python train.py --model="contrastive audio-text model" --dataset="single notes of musical instruments (NSynth)" --train_examples=184686 --time_shift_ms=50 --n_mels=64 --hop_length=160 --input="log_mel" --spec_augment=true --win_length=400 --tokenizer="word" --vocab_size=106 --loss="sigmoid" --embed_dim=256 --encoder_arch="vit" --encoder_norm="rmsnorm" --encoder_norm_position="pre" --encoder_activation="gelu" --encoder_mlp_ratio=4 --encoder_head_dim=64 --encoder_fused_qkv=true --encoder_bias="all" --encoder_qk_norm=true --encoder_parallel_block=false --encoder_dropout=0.05 --encoder_inner_norm=true --encoder_moe="top_k" --encoder_num_experts=16 --encoder_moe_every=2 --encoder_expert_mlp_ratio=1 --encoder_experts_per_token=2 --encoder_shared_expert=false --encoder_patch_size=[8, 16] --encoder_layers=12 --encoder_width=192 --encoder_positions="learned" --encoder_pooling="mean" --text_encoder_causal=false --text_encoder_width=384 --text_encoder_layers=8 --text_encoder_norm="layernorm" --text_encoder_norm_position="post" --text_encoder_activation="relu" --text_encoder_mlp_ratio=3 --text_encoder_head_dim=32 --text_encoder_fused_qkv=true --text_encoder_bias="none" --text_encoder_qk_norm=false --text_encoder_parallel_block=false --text_encoder_inner_norm=false --text_encoder_moe="top_k" --text_encoder_drop_path=0.05 --text_encoder_num_experts=32 --text_encoder_moe_every=2 --text_encoder_expert_mlp_ratio=0.25 --text_encoder_experts_per_token=2 --text_encoder_shared_expert=false --text_encoder_positions="rope" --residual_init="scaled_by_depth" --optimizer="soap" --beta2=0.99 --lr=0.0012 --beta1=0.9 --shampoo_beta=0.99 --eps=1e-08 --precondition_frequency=50 --max_precond_dim=1536 --one_sided=false --adamw_lr_other_params=0.0011 --gradient_noise=0.1 --cautious_weight_decay=true --steps=2800 --batch_size=64 --epochs=1.0 --lr_schedule="cosine" --final_lr_fraction=0 --warmup_steps=140 --weight_decay=0.2 --adamw_weight_decay_other_params=0.05
Rows from block 9 of the audio encoder, named by matrix and row number. Each number is 128 + 24 x the weight over its row's rms, rounded and kept within 0 to 255. All counts start at 0. Numbers have three digits each. After the name is the row's rms in percent of the matrix's.
# proj: attention output (encoder.blocks.9.attn.proj.weight, 192x192), inputs 0-63
proj.1 101:118122155108149132097106118073122173105080149091155173091121096122142117157141106124125100108136104114126133129136136141133156078133129087125134126133116112074124118099118114145116138137151084
proj.2 104:077155089149134109125154152127156148118088130104150130153124117064130147130099161155161118118110154135133153144139107124128172097130105097102119125163135181159155143074085137113144106098167140
proj.3 106:148133123088119122125136127147123092135128121133143134188168103172110155129102117181140132117153125136130117143146113129086126163120136148148148178159112083123111156167103176137143177070131167
proj.4 106:102161129155113114114149162121135134101158155115106127130082097137145118165123126142139115188132125165128124092108163126139102142088099107138137093119128130161153099162103103137145133132145091
proj.5 094:111134110094127137132134141115138147155131139159116091090163146132088126139085096124092157146120109118121128110111132113127152113145110116103154117139107092132124119129127138127145128121102203
proj.6 106:131126135095131121121178129171146104139109152166137095118070150128109111116124105130133089133106123208123133158123149099116143137109102108121142104120171122134176131122100133117102098114112147
proj.7 090:111157116132118167119120147086130112140145111117141136110116138134154132105149099161112087141185117174172138152083136146112148147124111122099124165124132111119137129142169160109132167128096141
proj.8 099:126195117171063112139134126129080150098167155118150133138138117108108102124136152120120125129137121173080140131111163106141078149107087116150094115162116174147137136144157125146171153126148147
proj.9 097:141110142175123169126096132144125099167098127157118118141105148150074118112100112106120116131090145144145107166161165130135145164095149150121183135103102118116123153152126126104071087134106072
proj.10 105:188165145136128107128106134154172146090132110167123144169084124136146173183158119162137100076083088151107150107128135134114132159141151130154159146138158122167114141130105090118100104126108094
proj.11 096:124100132182126142091109163131117156100132101142131136170136111126136115142107119115160168131157135105138147098175138126095154119118122168100148148132137103143134148082149116086112138137085089
proj.12 084:136142175156112111089109114121088177151184178136141098155154158146108128100113118100113094156150134131134117124142099133100164162121115092158131132103119164183070122135124084160099121127131102
proj.13 093:136138142180087129153137119138142145113108151125116104117121148107149106114130172129163104144133141101141134178142100137134149109109139132119119116141129080136159106083108086093113115123131098
proj.14 102:161052142101131136121095112137137123156120164138112141139160120125134130107159138113112154118145146080139155096102139151142142081132162083140147141151163128125182123140120144121080175157120148
proj.15 100:144083097146105164118103102153096129114071142138128138098141109092112102115119145164097097112126119168176110109173112159088132149123120104088146140145155109168123127129198128148095119128133145
proj.16 106:147156128149085124115119164142105125110116126133120164143101125103140091110132158158162114104099169104132140077096126141110140090136143124132170153130119132146146117106125123127147129143099117
proj.17 094:160141097132096155157143101101128151101124128092158107100184103122109084068131115109138121155106130100101134106156143098139113108115138124110097157111123118124125117123130148104144128141139097
proj.18 103:125108078075138122095115136137119109137150110151137113105148142121122158096147142124088129145102116164122125126136112113171138112146137108129173132101086115122136146156129107076112131142083164
proj.19 106:133167137109143152126154113095128122095112128113149139160162134117091122100093177129094133141138111105186114121123089136134156138104150120097118120134115096106142117102098148131110157137138133
proj.20 104:117126097134121138108140137148128140107102131069136129110074140093155105166105116135137159110187146170112121189112074134111151139121119145155116155151125128131115144122113150123148126109134132
proj.21 099:129085099124148125111130119146146138139101149130094090144091189108093154153107115128148127150146130141112141104117096104140138073142138101108123138145136109109135094140103187126138106138138128
proj.22 093:084141116119106134147149117147105119104116131121118161139126116130142109120114124142062119096118155140146077149134138133106095116148159157135137111117167160135132137142120103113153145133150111
proj.23 111:133108096099124129139121155172090074109140139153121117178123144158164130081138083112104121110116130136127149087145128124165106153104134162150118137079111156171115111147116126149064118097062150
proj.24 107:142149107162148142108130096149100133084102143139150129163147156120105155122149110130123139164152123120105136068135142121104161131127121067097141127168125130099180136111130160143150106084077090
proj.25 099:129156106146141154091133154119088107149121154164121120133136130124136118158127138138135141136167167123141090103106128120107138098104152121137172146138148143126130136123137122122120093118128104
proj.26 096:104083142078099116082154140152123130151137117112152116114125098148136159128109132095134113161107112063131134106109128176163134143113142147136154112137174091111143086141106187085157130083134142
proj.27 093:119098114121137152150127124137134072168143075089084123191110138103150126085122110142165128117137130103118151073150138139159147094161111178132131148087101135119115169115097163125157134103094110
proj.28 101:145164062165163116128122090123118126133115100139097149141139108102145139143106110097112092093139121135177125121098111125135101129142121130078140156105124137126082168097143125098142083125116166
proj.29 092:132120111105144108090097115106154114116143117077143148108158105160136112115112097096123130100135111127102116143033141138147127153143075101123101092169161092103132117115124129144145125108138097
proj.30 096:112183137141081134164147126163129083133126172152121135132127123148095142117143159139089089176087143129116155132095119083128113162134173105116133121112132121116113120136114142096123105163122150
proj.31 099:157136136130115091122133117150145125103157107112128177122118124137137149116094146126128081129096153168122124111105181126124101075127142090146129143118137114146134111160153099102126128166139117
proj.32 092:130138133120117132124138124130122145153107159127153092165120161113114149084105131138091165107137160138138096119118114110090146122106115145117118167118107124114090139136128110104141167099147133
proj.33 096:145106144149125162081090112155143087119154164114156130107125147107145113115138113100132090147136137130100109149168097151119152140133127083186138123157123126157119088160172112135137120097114105
proj.34 109:133142110145098124121085100129140094117120107146115146064099098173109140169087142142106093154129106152089120136085155141169073113120101130131127093156126103121109132171129090108103134130140145
proj.35 104:143163144127101106191117122120137138124145140097142145116141108174142141120113103169158167077131100139133140121112121133122134149144082130150138154090133112170083109172160154180206143081132146
proj.36 092:138175106145121147115128104128149115144097139121176138088156094148123154117103123125133108123135180128137089114116114133142112133122125102148079062146165106125139113126129147105167147166118127
proj.37 107:105094098127166138107131131135129114126124138133136128124111088076120130138124063132126140138115155125153141156157110124119136150161117181082160113112116127093130144175156127093150079146138134
proj.38 091:114145130122097101143127164123169121103151120130118146141140115157173086165107155117115150105094095166127128175135130108131115141120136137163150139117134147156126106098137109144184130131169143
proj.39 112:106133137127151126121132106229134128138165104146132117221101130109140096132165141088114135113116133127106078156113115155120121106122124138142126148136141158123120156131139142133129127119123116
proj.40 104:124104145118110120161131169114131142111134168141120107097117116138135108110147099121104136149179136161127140144111120083147142117083115088143084130089113132100142128071156112143117137143133130
proj.41 107:175115128171134142126188101115126134179071144161108137130166131113170165093163111164166129148098120137167109055167115150122128104142144139142098140128125115120136114046127124137113126134121136
proj.42 105:110139124128140124152160123130132118128139155156129091153141117097081142141175118122099158123152133188165125131129113110130120141117148161103136149126096157142112152092139137113131118135095140
proj.43 108:105099099100104127100096115109138133153114112125173125077162105132138085108104157100094117153168116169147132116161130147124148108125167150127117095121138082129106148150074096141111153137130141
proj.44 102:177137116104088123096154175076159133083147145073142121106111127108165112135110156141140144093104119128106140147151120123142131158123150107092095160104108117164107127134138133133155155107119133
proj.45 097:163129113132154126143106110091120123172132120119156107122129131125086102098130173153165091147096114148155108126113129164093121120133161109165128144111110121143122139148130134134109186120130124
proj.46 095:135134155042155115050131141157125093128096114102132136113073098124127170130139137187127124153156116153125123108093130100107175066153133104175093142120127106129098146133138133133150123154159125
proj.47 106:122161134109134156153122132207119129157131087124118179136114147160158101179113123114078150119148091161040113133078144136151128131142102103144151125146152082128154115105128146116160133126161129
proj.48 097:168174099131131105115103103084101133133094097142055087095118152143178129107126116136144140139131121107143100117169154126087152081144135138134163130103105086096144125130163134143122144147123084
proj.49 098:151132146124130136091081128141142133124138159155125176146128137129120150115140116156104125202137115108105128113124137110139153112137150158116148131120121119110107137146150166112096175131126130
proj.50 087:120132124132105115124142158131116112133143155109096115144103117096166127137141100128107151134126070171131103106128119125119157141107141093104146143122131126167093153130152116183156114112152137
proj.51 094:117133147091180122113084103143114131140119121137107154131156114164158130103130131161114136120112102093124134121105139122117078111120086180122135095092130112089132132120125156129163106104145128
proj.52 101:128165138123132119091126138128123170105133148153116105116115117107166092162102157157134139178082115165129089131115119099132149137101149128140131099149128123134148109121116111083155133150125146
proj.53 116:098102123099121148157156113114103123134126090151124150171124153121075157119151149120129087111148114132136062131124167127179120104107150150104118160098193136148133155142138125146101124129092164
proj.54 093:122177134115141139137113155132126157106118124145130160139117126102133165149112147134119109156117134123150074135149154128114153123153121121137140097134157119185123167159084120081147121116097144
proj.55 101:106139144154153116085101126110116144112124130129200152088138129140122131126134188144095111191148151082112149125119135122110107141167111098114122097186093095127138119132081118135103123154126129
proj.56 110:112152126096127106111128087118088170113074135157081125150116171094144093118138141131138176147120148116182167113122117137138161148130152156125134140085126150153127144090157108150128118122128135
proj.57 094:123153098130145109157133131101137171139120145129145131125118100123165082106143127108109079119168101104093154102162151125172154101145140093160130086152123159160151129172101118155142133119158111
proj.58 099:129124165078127104143145133188155131136143146122119148157106138134117151124150098136123121115073146146120096106125110101119122174137100130142142150106087142127135136113132122139095084111114097
proj.59 104:141124152137113145109138141143122133102121107128113145107097117127163097127110112141105142092102131132152111134095146132134128131124119149122150091150163138132151097164156096181136071123150076
proj.60 095:133112151118144109126123172163075103165138131118073130161107094153155123120134104133117159129133147103106139104139152114137165131158088153136146131134127117144131105147152142139160114105102112
proj.61 103:101110111132134116139147128092151172153107158140099043164091125064141132117142132150146150096137140131127162148135112130117119126118168093150145135113167133161141107157121157165119088117165144
proj.62 095:133126100156123140174105115152108124163098139157144147120166096092121122115123102111090104131135124159116142099111144157123087089106115153142123130117157145159157146145155177113119125153134190
proj.63 109:111082151102162159126159119138160126129124094151106164163113152087104139103109094103121102078106126112112140121163123213148106136156125124133065125105129084158117142101122149137077129129127141
proj.64 092:126140137143101145130123110154114194120120118116109165129127076101149132143097116114143126070085131100102131102096098116113149126109160155161108152114126112127086128140095083150124117125078151
proj.65 096:164112129182110141144141158122113118087117084147152127132123146146105128124107100105083173119129123110176090105131110125111123148117120151124078132103122118133138187110144107159083179137116144
proj.66 096:133138165111113110161123109120126074144104103180140113121154101159110163105121083128131143139102145141119136111115092076180124155137125166106120084129113133106119134093129170152152125129132145
proj.67 105:140130119136149117099152131129120143146175133122152176139157130141095140124116156112120136107108137126104125141139126153108115152143136084118108070145124126079116153128111120146121156105133099
proj.68 093:149164122159155134120086102121102110082100107117163137124134124148089144127085113198113144169130163142137111113140086143127111132137118119099153106162123122110142135097151129089165097123099130
proj.69 100:112120138111127111087122134128153108113173123105177162108109129146145133118056088152144093123140089161117088103099141142178103110130098140115135117152148131111118135130124120107096142143135121
proj.70 096:146149139123138096120081116127134165149152095132140133171126146063136129150125139095118107116130173117135130151096123127150143133120092128119106126134130140149150153102082109143086154132122131
proj.71 108:091138161139131106122138096132136098106121121142137131115119125119111091112133173108132174145149127078083079111126124124081141132135159157122175120130102151131129125166120117161097107124144101
proj.72 097:140098163143114123123128130114107131110164139123111105161137149120182123147126111129129139132103134134093109107106124114111154109134108134130161149091099137123148137154123159074148129116135134
proj.73 089:108159132105154137176106145103112091122127086084122132121134099113113137132120106165127147145132092152158129176120134096095089114147090145106147156144142091131119169156125135206171134130144121
proj.74 092:126111149112093102096159103122164103111169087110122184133122148114125104067136078117114132124101105119133137129123115153117161095119198156172090130151102139134115104119119083119119144127108110
proj.75 098:164143126103128166123114142157134118158110137131135154128126139109114120127139122114130052129099122132155141147151139109103143114142153098158125107081113153133097121162097164177081107127130157
proj.76 096:131145132141112129144107146130119086161107141162089108139179126179132129123105100121138144167102125152118117156156059131131106140169160162091117104072155133091106118161097140124096125113100126
proj.77 105:116118159078114141174129104118178123129150128136129119111143111156145123127108166153142134119147131164091100149109127096129135119129117140088125101151113107143122131174103072162129141112153125
proj.78 095:145122163100123115149116078148140105125102103105112127079096153142141143167129085112128106112140149137122138154099122099158126127106149102166121091165121128129116121085106087143102124123119121
proj.79 099:104101104096126126128096134122114128127118079138127116112124168132118138084136140138140073101110098163149116155129121144145146152149118139072120129111117102110121137130121129160114123116150144
proj.80 091:132161102158088131090135087153126086136096126158086098106088162125117138145106120131124168171115129123096160160118132120127113144105154162105125139116130147117109118149144123112153116129130132
proj.81 100:143116119144138121110123110174116096126168096099100102109112129175130093152130141128117163096136123159127104150165108134120167154132118106130126092120121076108144121094105081127107172080125121
proj.82 093:143150135166146160144120117102124174154163087137174143115152113158104152127129141128121081154152126126177131130092076130103133141126124132095114108108117083138136158127142125135137169140146087
proj.83 098:101150125136130130138105106146088146132140115166091110154125154125101143141164128124151172138142112092100112124111103162103118104150166145122157158134114144112140150155148114116103135107083134
proj.84 108:117130121124146141110180143122118123177103126137166173110119140157107131106159137111136096121146180099101135141111158132144129105142165128105099120131135152150154098096112082119095096119154138
proj.85 095:133120112129118126135099081129123168122093145130151131127135135163126099098130141146138124172117124121088160135127079122158148139126172072110107134083144114151108154155111161156150082131109142
proj.86 103:109128130141152179112156102104137133130124112135123114133117138152117104112097154079150131146174160051140149190193131132079167118146147120114174113164112096155150141109124130107148128150114122
proj.87 108:157137120130146116120136143129151120118148100112101131092111139184116140180118137109109134119146156158138123108090114121090129122123108143124099095126086109093077140128123095114109148166181124
proj.88 108:138151133159141141120178143141117171126115114157124135147107139135165180139153098135128155112123157147120131147135183102165146074101124115113126130128116127131156106081132143105109135121137122
proj.89 105:082115102129178139099127131079113174113088101098126159107123124119105107108126142117127154138133157116126146156107122149115181122134127078086132099163152080090136155117134108143146116173170083
proj.90 097:131141083127148154123114093086135089112073114157146144113159151126109116206136133114100059144137149102152140106133143167090125153142085149112105083126122135137163139132108102108120113162123127
proj.91 092:138131128116138106127110117114083156131094142109119106115127099113126169159173146123113107140124107148131111098127137129105127113127129137124153120141150104134135122053163124159122132125142134
proj.92 096:116155118096125137144119126149159141140138109127124099160134129147153125129124178099153116173172121105067115113142082117088130159132141085143149142118152184147111109174122106176140146123141130
proj.93 096:142111103143097136104118109145156104114140104120165160078144137160110105109133140090122126126113152127162146164101151121108119087095164115115108062175109134150157160096089111120131112146141135
proj.94 095:092117101133136086113119128117094152126156099157194092129113138088115130136151127100111163149135144129115117144126142169164163114126115147135120149142115155146110087097131132125141155137160139
proj.95 099:124056125152122136107130147087148157133123085150139107089094095137142119143089095152127166127139082114140158118135115121121091126132120144179184140132138146128111161097123088123135154146150113
proj.96 099:131150092128114131119123094127123103094115122124143116118104157149117102149119126117161142132151189067076128130097147143139127130140130132130149141116135161136087119114147097133138097154126108
proj.97 092:160138127110111134167086128142128168100148177122111121114112153150119117114144125141077148167118085135122207123136120114149143133107081146135136121137102086134128124173114130133170134135167154
proj.98 092:134108141144104130111130136124165165077135148142117096109122164128122120119135151118149118144121187135119146136113126142168114139127190113104115100156135134127164103140157130124127117127138126
proj.99 099:144124155095158124141096149205119090142128108174127157165103110120146115110147135134129143102077130103102111135127120110131108121128136151196132094117149110145134130120163142147130110120144083
proj.100 100:083158128144169174142143060162111131128163125095164111156140126096127112168108105140126115116097098099129136150131136159097136132124146129128123082133141113154093133177121151118117125124133138
proj.101 110:141120146143110136136161146139154128121131125125109183104130137139150138120160130135091104110129110152105120131141139106120136124154129095181152074126102063127119115142086123160091157096109119
proj.102 102:098178132133118099153175138094112157109138170168138109145153111128134115138122165127148158126101155114122086149097111110131128128129124125127123186156163163084093151138133172096115081118114144
proj.103 105:158110119125104122155103118154097159121119104127126141155134131140120151119122175119128104089075084133185132142125123144148128126105135147098125151114151123132157132145150142139095145146133129
proj.104 110:130125124160119138125159166118109148129104142120175123147154173097128120149129131099118068124111134163138132120145147100154117139118143131083117120141167148099161108117153097140109105123183125
proj.105 097:175115125146127110129125101137116128179171099125147152128127122137117131089099171118082124115109146133123133147064121129138128164137126176139120100096109136141147141118158152122090101129101145
proj.106 109:166095150173105113088136115087147139134118156085115102139163102133182176136114131101124064167098111145111116089124128125158118107098138104169138087129132118089160169145126147145094119125172090
proj.107 101:135153134167127126171160102133122115141159109147137102102116137112085179138129128119116117102111151108167095114109122183131115132121120124109117119129146105132121137149133136139142151187074090
proj.108 099:137128159135097161130106112161112082143148101142128113126113129113116107138110097143150138184120142143113090153151140149125160130102100198111125140138134135181159130147128114154092136078127146
proj.109 101:129134079099151180137156131141127150107114121136163117143162149119102120155170158125127186146147160140125114128132117137111103115116111135116106147101114150118102159141153067160108101160098094
proj.110 104:121177133139144106167147149134122107130155165143177123144138089168117114150087150140146147148141127121150114128122118162121088099125100136111152119161122106136137127196140177151128181126137156
proj.111 104:151153145124125120121141137142108119115111086163096105113117136152130143111118126134117162127125117168153147144111117108177127113161134129140081154108166128114139110110112132132116119142122165
proj.112 095:119107137186112140123149122150157119160113138130161052137088140120157137147106095135111155127142101131119111114134117059130115153077116132117120132063149096138134128094101129112153159106096109
proj.113 098:142136148162118148104100116134162139139118091107144169113126136167163095126142118102108120109138108139125153122134123148111162126150144103163070091125118081116131122109094106109106171145114151
proj.114 101:108082147144122135134151182147145180085140108130144126138124158137112145117134134125107118116127135122141135183148097161111107152125110108147120142140141159145174135148122147177077099120130092
proj.115 094:128142154157104140158123143144086113111141128133132093144100115116106154157117129116129126106132136148139099104129156138130161104133092150121098169125152156159116091117121134103146101071121137
proj.116 097:143131122129129102170159127164162111131112114137169125121119164114113111167150150123130135131123091114112124157143122150150093122123126071057120106139116147131125133113166161139169132099157157
proj.117 094:105128139116170123141115145112122102121137164142117119140129111167142074126129159164145109125112139117169116092099091124146108163101135156118130152119098149132122160076123162178129109145134141
proj.118 099:134117178141090120158110153140116098116168132114143165095105125119124090128089119118131099141142112165130139128097129132139102132143127136156117116133114119122128133135094117139100146106085127
proj.119 094:157154115138116129129094115116100146148128129177107121152136128124100133204116124082112135164149118101136107113141133150095091124127089146151161163119111110128145127100142137132140139149102130
proj.120 092:139108168141092113128148133131144076105137118097133166176173142142108134132161155093170142126123099132118163133146106134144142109123157150164112104092099137146126177081131095165132116111100167
proj.121 099:118111143144090103125148099146116153144107167131093136109188141131130109120130135066140096126127128146100089132138110123156119160103130103141078155139133100148127138168091143118131177078126107
proj.122 106:117128138121148096139111140088125104130116162116139110146126137129104146148127110153174154104136122127123089057143083107097175172105150131099116149106096113073128159096102122151143133127138124
proj.123 090:146136119162144116125154149108079132100126120146128103124120109195128139152113105111107131146120136186144135129120113090118135127157149123113132096153145124151158105152149136109121113125163126
proj.124 095:146150118119124146137196105147131145141153101112105185155134147101130100107110115140119134087102139121112123143108158114133109136156159127140106126133127098130163165106138165154113094160108155
proj.125 114:160108122077173167084170133182172091153081121150098134119143176124164148114111149151128093125083141090133149140147116159122134185197151095101146104089099119110173126139124171134115106159149084
proj.126 113:110121125147146137149165144176082168098122170159168128130136169077129146121141151112111170131144116148134111154136132126138152108123177130170166130129147149133164095129145136128124112117153110
proj.127 098:108127126150125150114139126072165124151118145176136133081108147139164098185126084089127129107132134146120112130099071093145167141157094154108136087132133070124125133109128083108133132111136111
proj.128 092:106112137114137130104108116147146110135141129125111119120158101152061109133106162114086108149132112114109138088137138133128121128140143146121129167136113137122095119139126091122150127117154123
proj.129 099:118122126146120133118175129139141130118149095095156134131136130189131096104144145100142121106099135124129143122134157079123090141124105160124127144137165163115121140156174145117118126130096123
proj.130 091:130184153179155175105131138143103106122101146154161146141142120156143125111129141132131116165132111143126127145107125117092187133131157085103155111175134106170132152115148112138122119092157144
proj.131 092:115131100113156109109111125097137157102175136127133133141132115104148130112122132128096138155135128081123125085096143115101131121147145096160184107166130118070134101090109106104141161107138115
proj.132 101:077159088125159095122089134148083129126120149088097126120123120082169166133107129150134138110148132141169097176095131162119119120111125121148139127138124130126155124144140118134139133124165183
proj.133 098:158149169125098142090153144109156155171122103155141118122142119106135147146081155129138127120150136161157126146146137104126138124130133134158138078162135091124130119180137134113115121117143133
proj.134 099:115105136120139149153109155109129093128143095110126180135103159129145140100160162131093108109149151110139126145179115166118138113097117107110127164134151133153165135132153128123089146129117166
proj.135 103:156136136164086117143105109100120150118109116157123122105099096113126137149126144097102133111153102142132100144143152109114150085106126144103092159114073146115141133112149145125136149112165161
proj.136 099:092169146150119101109196142144120148143141139113138139185111137105131134146149121123150129106132129168143110127126138149113126114142143130118157149126139199138150144171129131113097067102102157
proj.137 106:103085127130168124075104116116089146132104128152102129069113094122147144144123110141169174158127121102146108122103120132111145119160108136104153115077100104137106142178124108123111108134131131
proj.138 105:122090093116136178102135086121109092168084103168166135124134108096112159103125156154149130126093188115150161114137122133098097151117125152140112133093128116089069160130128156158125147152098110
proj.139 109:131157127104114136134138139144128092099129142125144139110135143147149165026093142164087098099145154113123199137132079163116136156160155097120105119135169121140135089147112155131116131109106129
proj.140 098:152091163085134111112104129138152143090149108102123155115132107196120112136107139150150113085082092130080153150105104144181113148176124156108100113102118139134134118131095137126116159129095115
proj.141 106:135086151126175130102093140103135112092120137141145102159142113151116142131139100117134120127149083151114180144128117138138160114139112133115157181153083110145153128162132134092139158132156110
proj.142 114:160136135136169138132130107166109111133106119150159131125086092157194130158146122152153124177124109166133155097121108142120098141103105132129121116099162170106123094151093111161129114107149152
proj.143 104:129117111076122124103119127129139124167135123123106130119134063129178126094128092154119136147091135147123119091131115135171127124114140105109098136115130149122150103130149156126151129152112111
proj.144 113:127135150148129159182132143133135153114170100146182152087159108119083117148146168120144090117159158122107129123098139159156108131140117112120137113221127102157163141186086120134104141165113124
proj.145 096:108145134116132131140126137149126145131137150147104125110128108128118118104136166172113153098155126138125144152114139111122152126095113116125108168095090120128079117114117139180145172140162123
proj.146 096:126172128091178112128128140133132124121146099116116144128159162111122138130136144174130122125080130114070169120113137102092119077079116117119149110139173108139146135132090143120161073103099111
proj.147 106:110108123091122120095170126102137143135109130151136076150125175123124102106114161136101099129099112125143093107138152136116124138131141128169132099128126156144139111126134135163158127121083101
proj.148 104:138143118133133125128154120135133084059147165135119156125033118157131141162125134142111182159126100169129117133123145131176136140116115111149150150099094089138121134151103125126131089109141165
proj.149 101:113120136135146120139132125136106147161151112094100190154122160143170107112172140163139153137097140132128117082142178117147105091122085153169099123111071163143140121103111128081153138138120138
proj.150 081:147113144097107115109123157168159111097123088145106080154163148121113121117159114138098144120103132144114108159110159155170099152157125159122159097088123129127131165121128126114179147140133137
proj.151 098:102135129153154110135157118094163131143173129091131174155109143107131096084131135122119123121136103146154121149148133148151113114135082133143127108133144110179129116147091094117111185143122084
proj.152 106:126102084136123165115130088115113118134120157147122084170158076120119138124144119110141123114103105160129145082097110116146103114139144094120104161095141081139121118126134145120140151106127123
proj.153 097:116106136110118121119128093124130168125137135146092113128101142092185129126143172163161108165092135105079180107149155125133124137090188101129133187124115138130153120129115115089135173150141093
proj.154 089:142070141114140124105099141152140123169122172152143118163138130102108117131149128117112073088092133114116178121114130185164134175143158126115108134093106167138184123138088148072113116139130080
proj.155 103:136075137154130178101105132095127103143120161121151111106119126119120132129120106082120124149111141079107111118143132100122091126091139130097128106165127107112141123068137120102107120129113085
proj.156 091:109092096159111114125148157142132139152148108138111108148108134135135130085152110171165093155143112141110111139181111120113144148142126132114147132084117101129118140151099061112121112097116100
proj.157 093:187141087111148100150135194165193118132133115089116129113113132107161132137111112145135083131149122156165111176134117157124125068128140140174143135083124107102121105153128117100115099113124129
proj.158 097:131197145085144083123151123183124123128145142155111132110113134073124113091134118124118115092074145110126145143111128137128137142136113138148105152112105166161110133171113153138121106137133139
proj.159 105:127147130123129164162053113160116136127128134089160078168145121141112163115143122117123113127137122137147117126136140169080104123167141156139127108133156132163123134129132146138106145139111144
proj.160 094:162112148128148161115140102127128135158176143126155117105130115140131115119129145112136130137111158153126116143133156081192147094109168078164106138121142164140120154125117148101075144093126136
proj.161 106:160099135110125123148114130111107118113139143098117088100122099113149104134111149108140131129116137090147108130117105140134173132188120130138093099107130160127122121127154088091142130160186142
proj.162 096:111093168112162123106098115132121084137080118124137106122130154150115123158078144134119120103142142102103110091095118121131112109136093115157174122093164090126131122139110133137126161148164130
proj.163 102:083132095128121131107070070128114164155085152135133100122116110134132147134134101112085142140143144121108107167104128092106158103108125112126132140171157111112092170080157160101165075130140110
proj.164 103:135171120109129133154158124138138104129126150098122134105115153128081105139147096153148154169123124123132154138087157133106119132133107108148104107085131143077131102141102103150106118126145166
proj.165 106:119143102097129119149116118138108108162114144117152123146163129127155140125167168075146160123151152139108118093137099081106138140130105134115125136119106114092143156103109165120148152145097061
proj.166 098:121151104145131137152131096149093125127119184146137110128151083141117155123124153153145132133140112079139082158156105126137166108136137132123141092158148136103160136146155106162191099147180107
proj.167 102:171202144178123119128164121133099104143160112133127123135144127122150132133148113118134109097133128122155096108078167161139146112107137115136142130120149170136082152105171148124137125124128144
proj.168 100:118059153141123105177103177135137160140122161148146124112151102105089148116153108153153093122124103100132172138132080138134123131117158105103098149084112150125130090145133131142112102107125147
proj.169 107:108140127067124155142203161130159158120110115151127084150112134115118156090138138120093077113110084119134153159143133127180125134134157107096128145096120140149122088130133105128137109103113129
proj.170 108:141119148079131179140159126175103128179125134138083106165142143153110119147143153122137119114108123121130168130128105103120084093194131142131101151089124144098101168109111160151153112128089087
proj.171 098:132112160089119089125151112180156147105157115131145077143089101100137126141118121121116166128141121108115158137098134124129149144110098079151131133120112094136064088096158109162100118153151144
proj.172 104:111118145151136118087114130095171142145122139124151131101112106112133156107108130146156152107146142109094110134122104106133118129119127127160167089133141123067068143098085118131150120129097139
proj.173 109:108155153100153139115115097161087192138123113161147162126165129128098130115121124143170110124100107111122118139144108152175138113083133072097126103115147104167141138134128138136142098163123114
proj.174 109:136102153125071096133107124130158118120135143156109148109114131092158137149152103129117115097150135168117114129156129096152141147140144131155109099114130146144107115098124091109123111105084131
proj.175 095:106120130154169127186118128127120089151113145091155147115145085157087139137133146144046137143126138169114091142101099101109086137112178156120119156122158135145075131175150131132172152134111151
proj.176 105:104124131177098154112170060133087133138114094185118151128114157109161113123142123128138155130106109120114117093105157097182146139128145138082108106132156136118149151078156144100151116138109112
proj.177 107:183138121108133153130130120144114144157145109143109130151126174117100165114142139104125121136097127109123107128132141145110101092115137141149114151135155143109134161121165177123125107130096109
proj.178 107:119092084109139115165125097112150108149084133147105107114125112114105104137151110158082137149057092144126126137112067098187111125110109108160104102158150117102100138124101116078141112121130147
proj.179 104:130124110131135162153139124137060147109140164127114151173156124079095170133132160124128166132116167129139107093171136131164141131116161155139102140139163153140092116158138158110107154101123119
proj.180 101:109162133175123139163154108139111096147153145122135140087110114171126131110101131131168126148118139146112130159084139123151140098135132071122148099166110134075106083144123090149182113133175145
proj.181 094:119120135141108143105131146106160097121146107096107159120124159152149133144083141164135117136154117126126131167098157135122139151148108094089109095157142091144143136115080130101137131144165140
proj.182 088:089135132126129141158108138149105088126153127144153166152110118097118094153128088107140159103172127134124158118184085092126117139089169170122172144103143152133120123137138099139093150113074144
proj.183 099:158121122100146139169155148114134124146147112128140144135123128140096171168152131082143105109116133168130143110129112133150117133157115071157101095119112134137087105163097142134072162156101137
proj.184 099:154162150129092118164091145098099101129143128132140141150090120174124133093131115118107117161139105107157128123156117176108108127079129125147157190106115116108111113132144162116117166147107098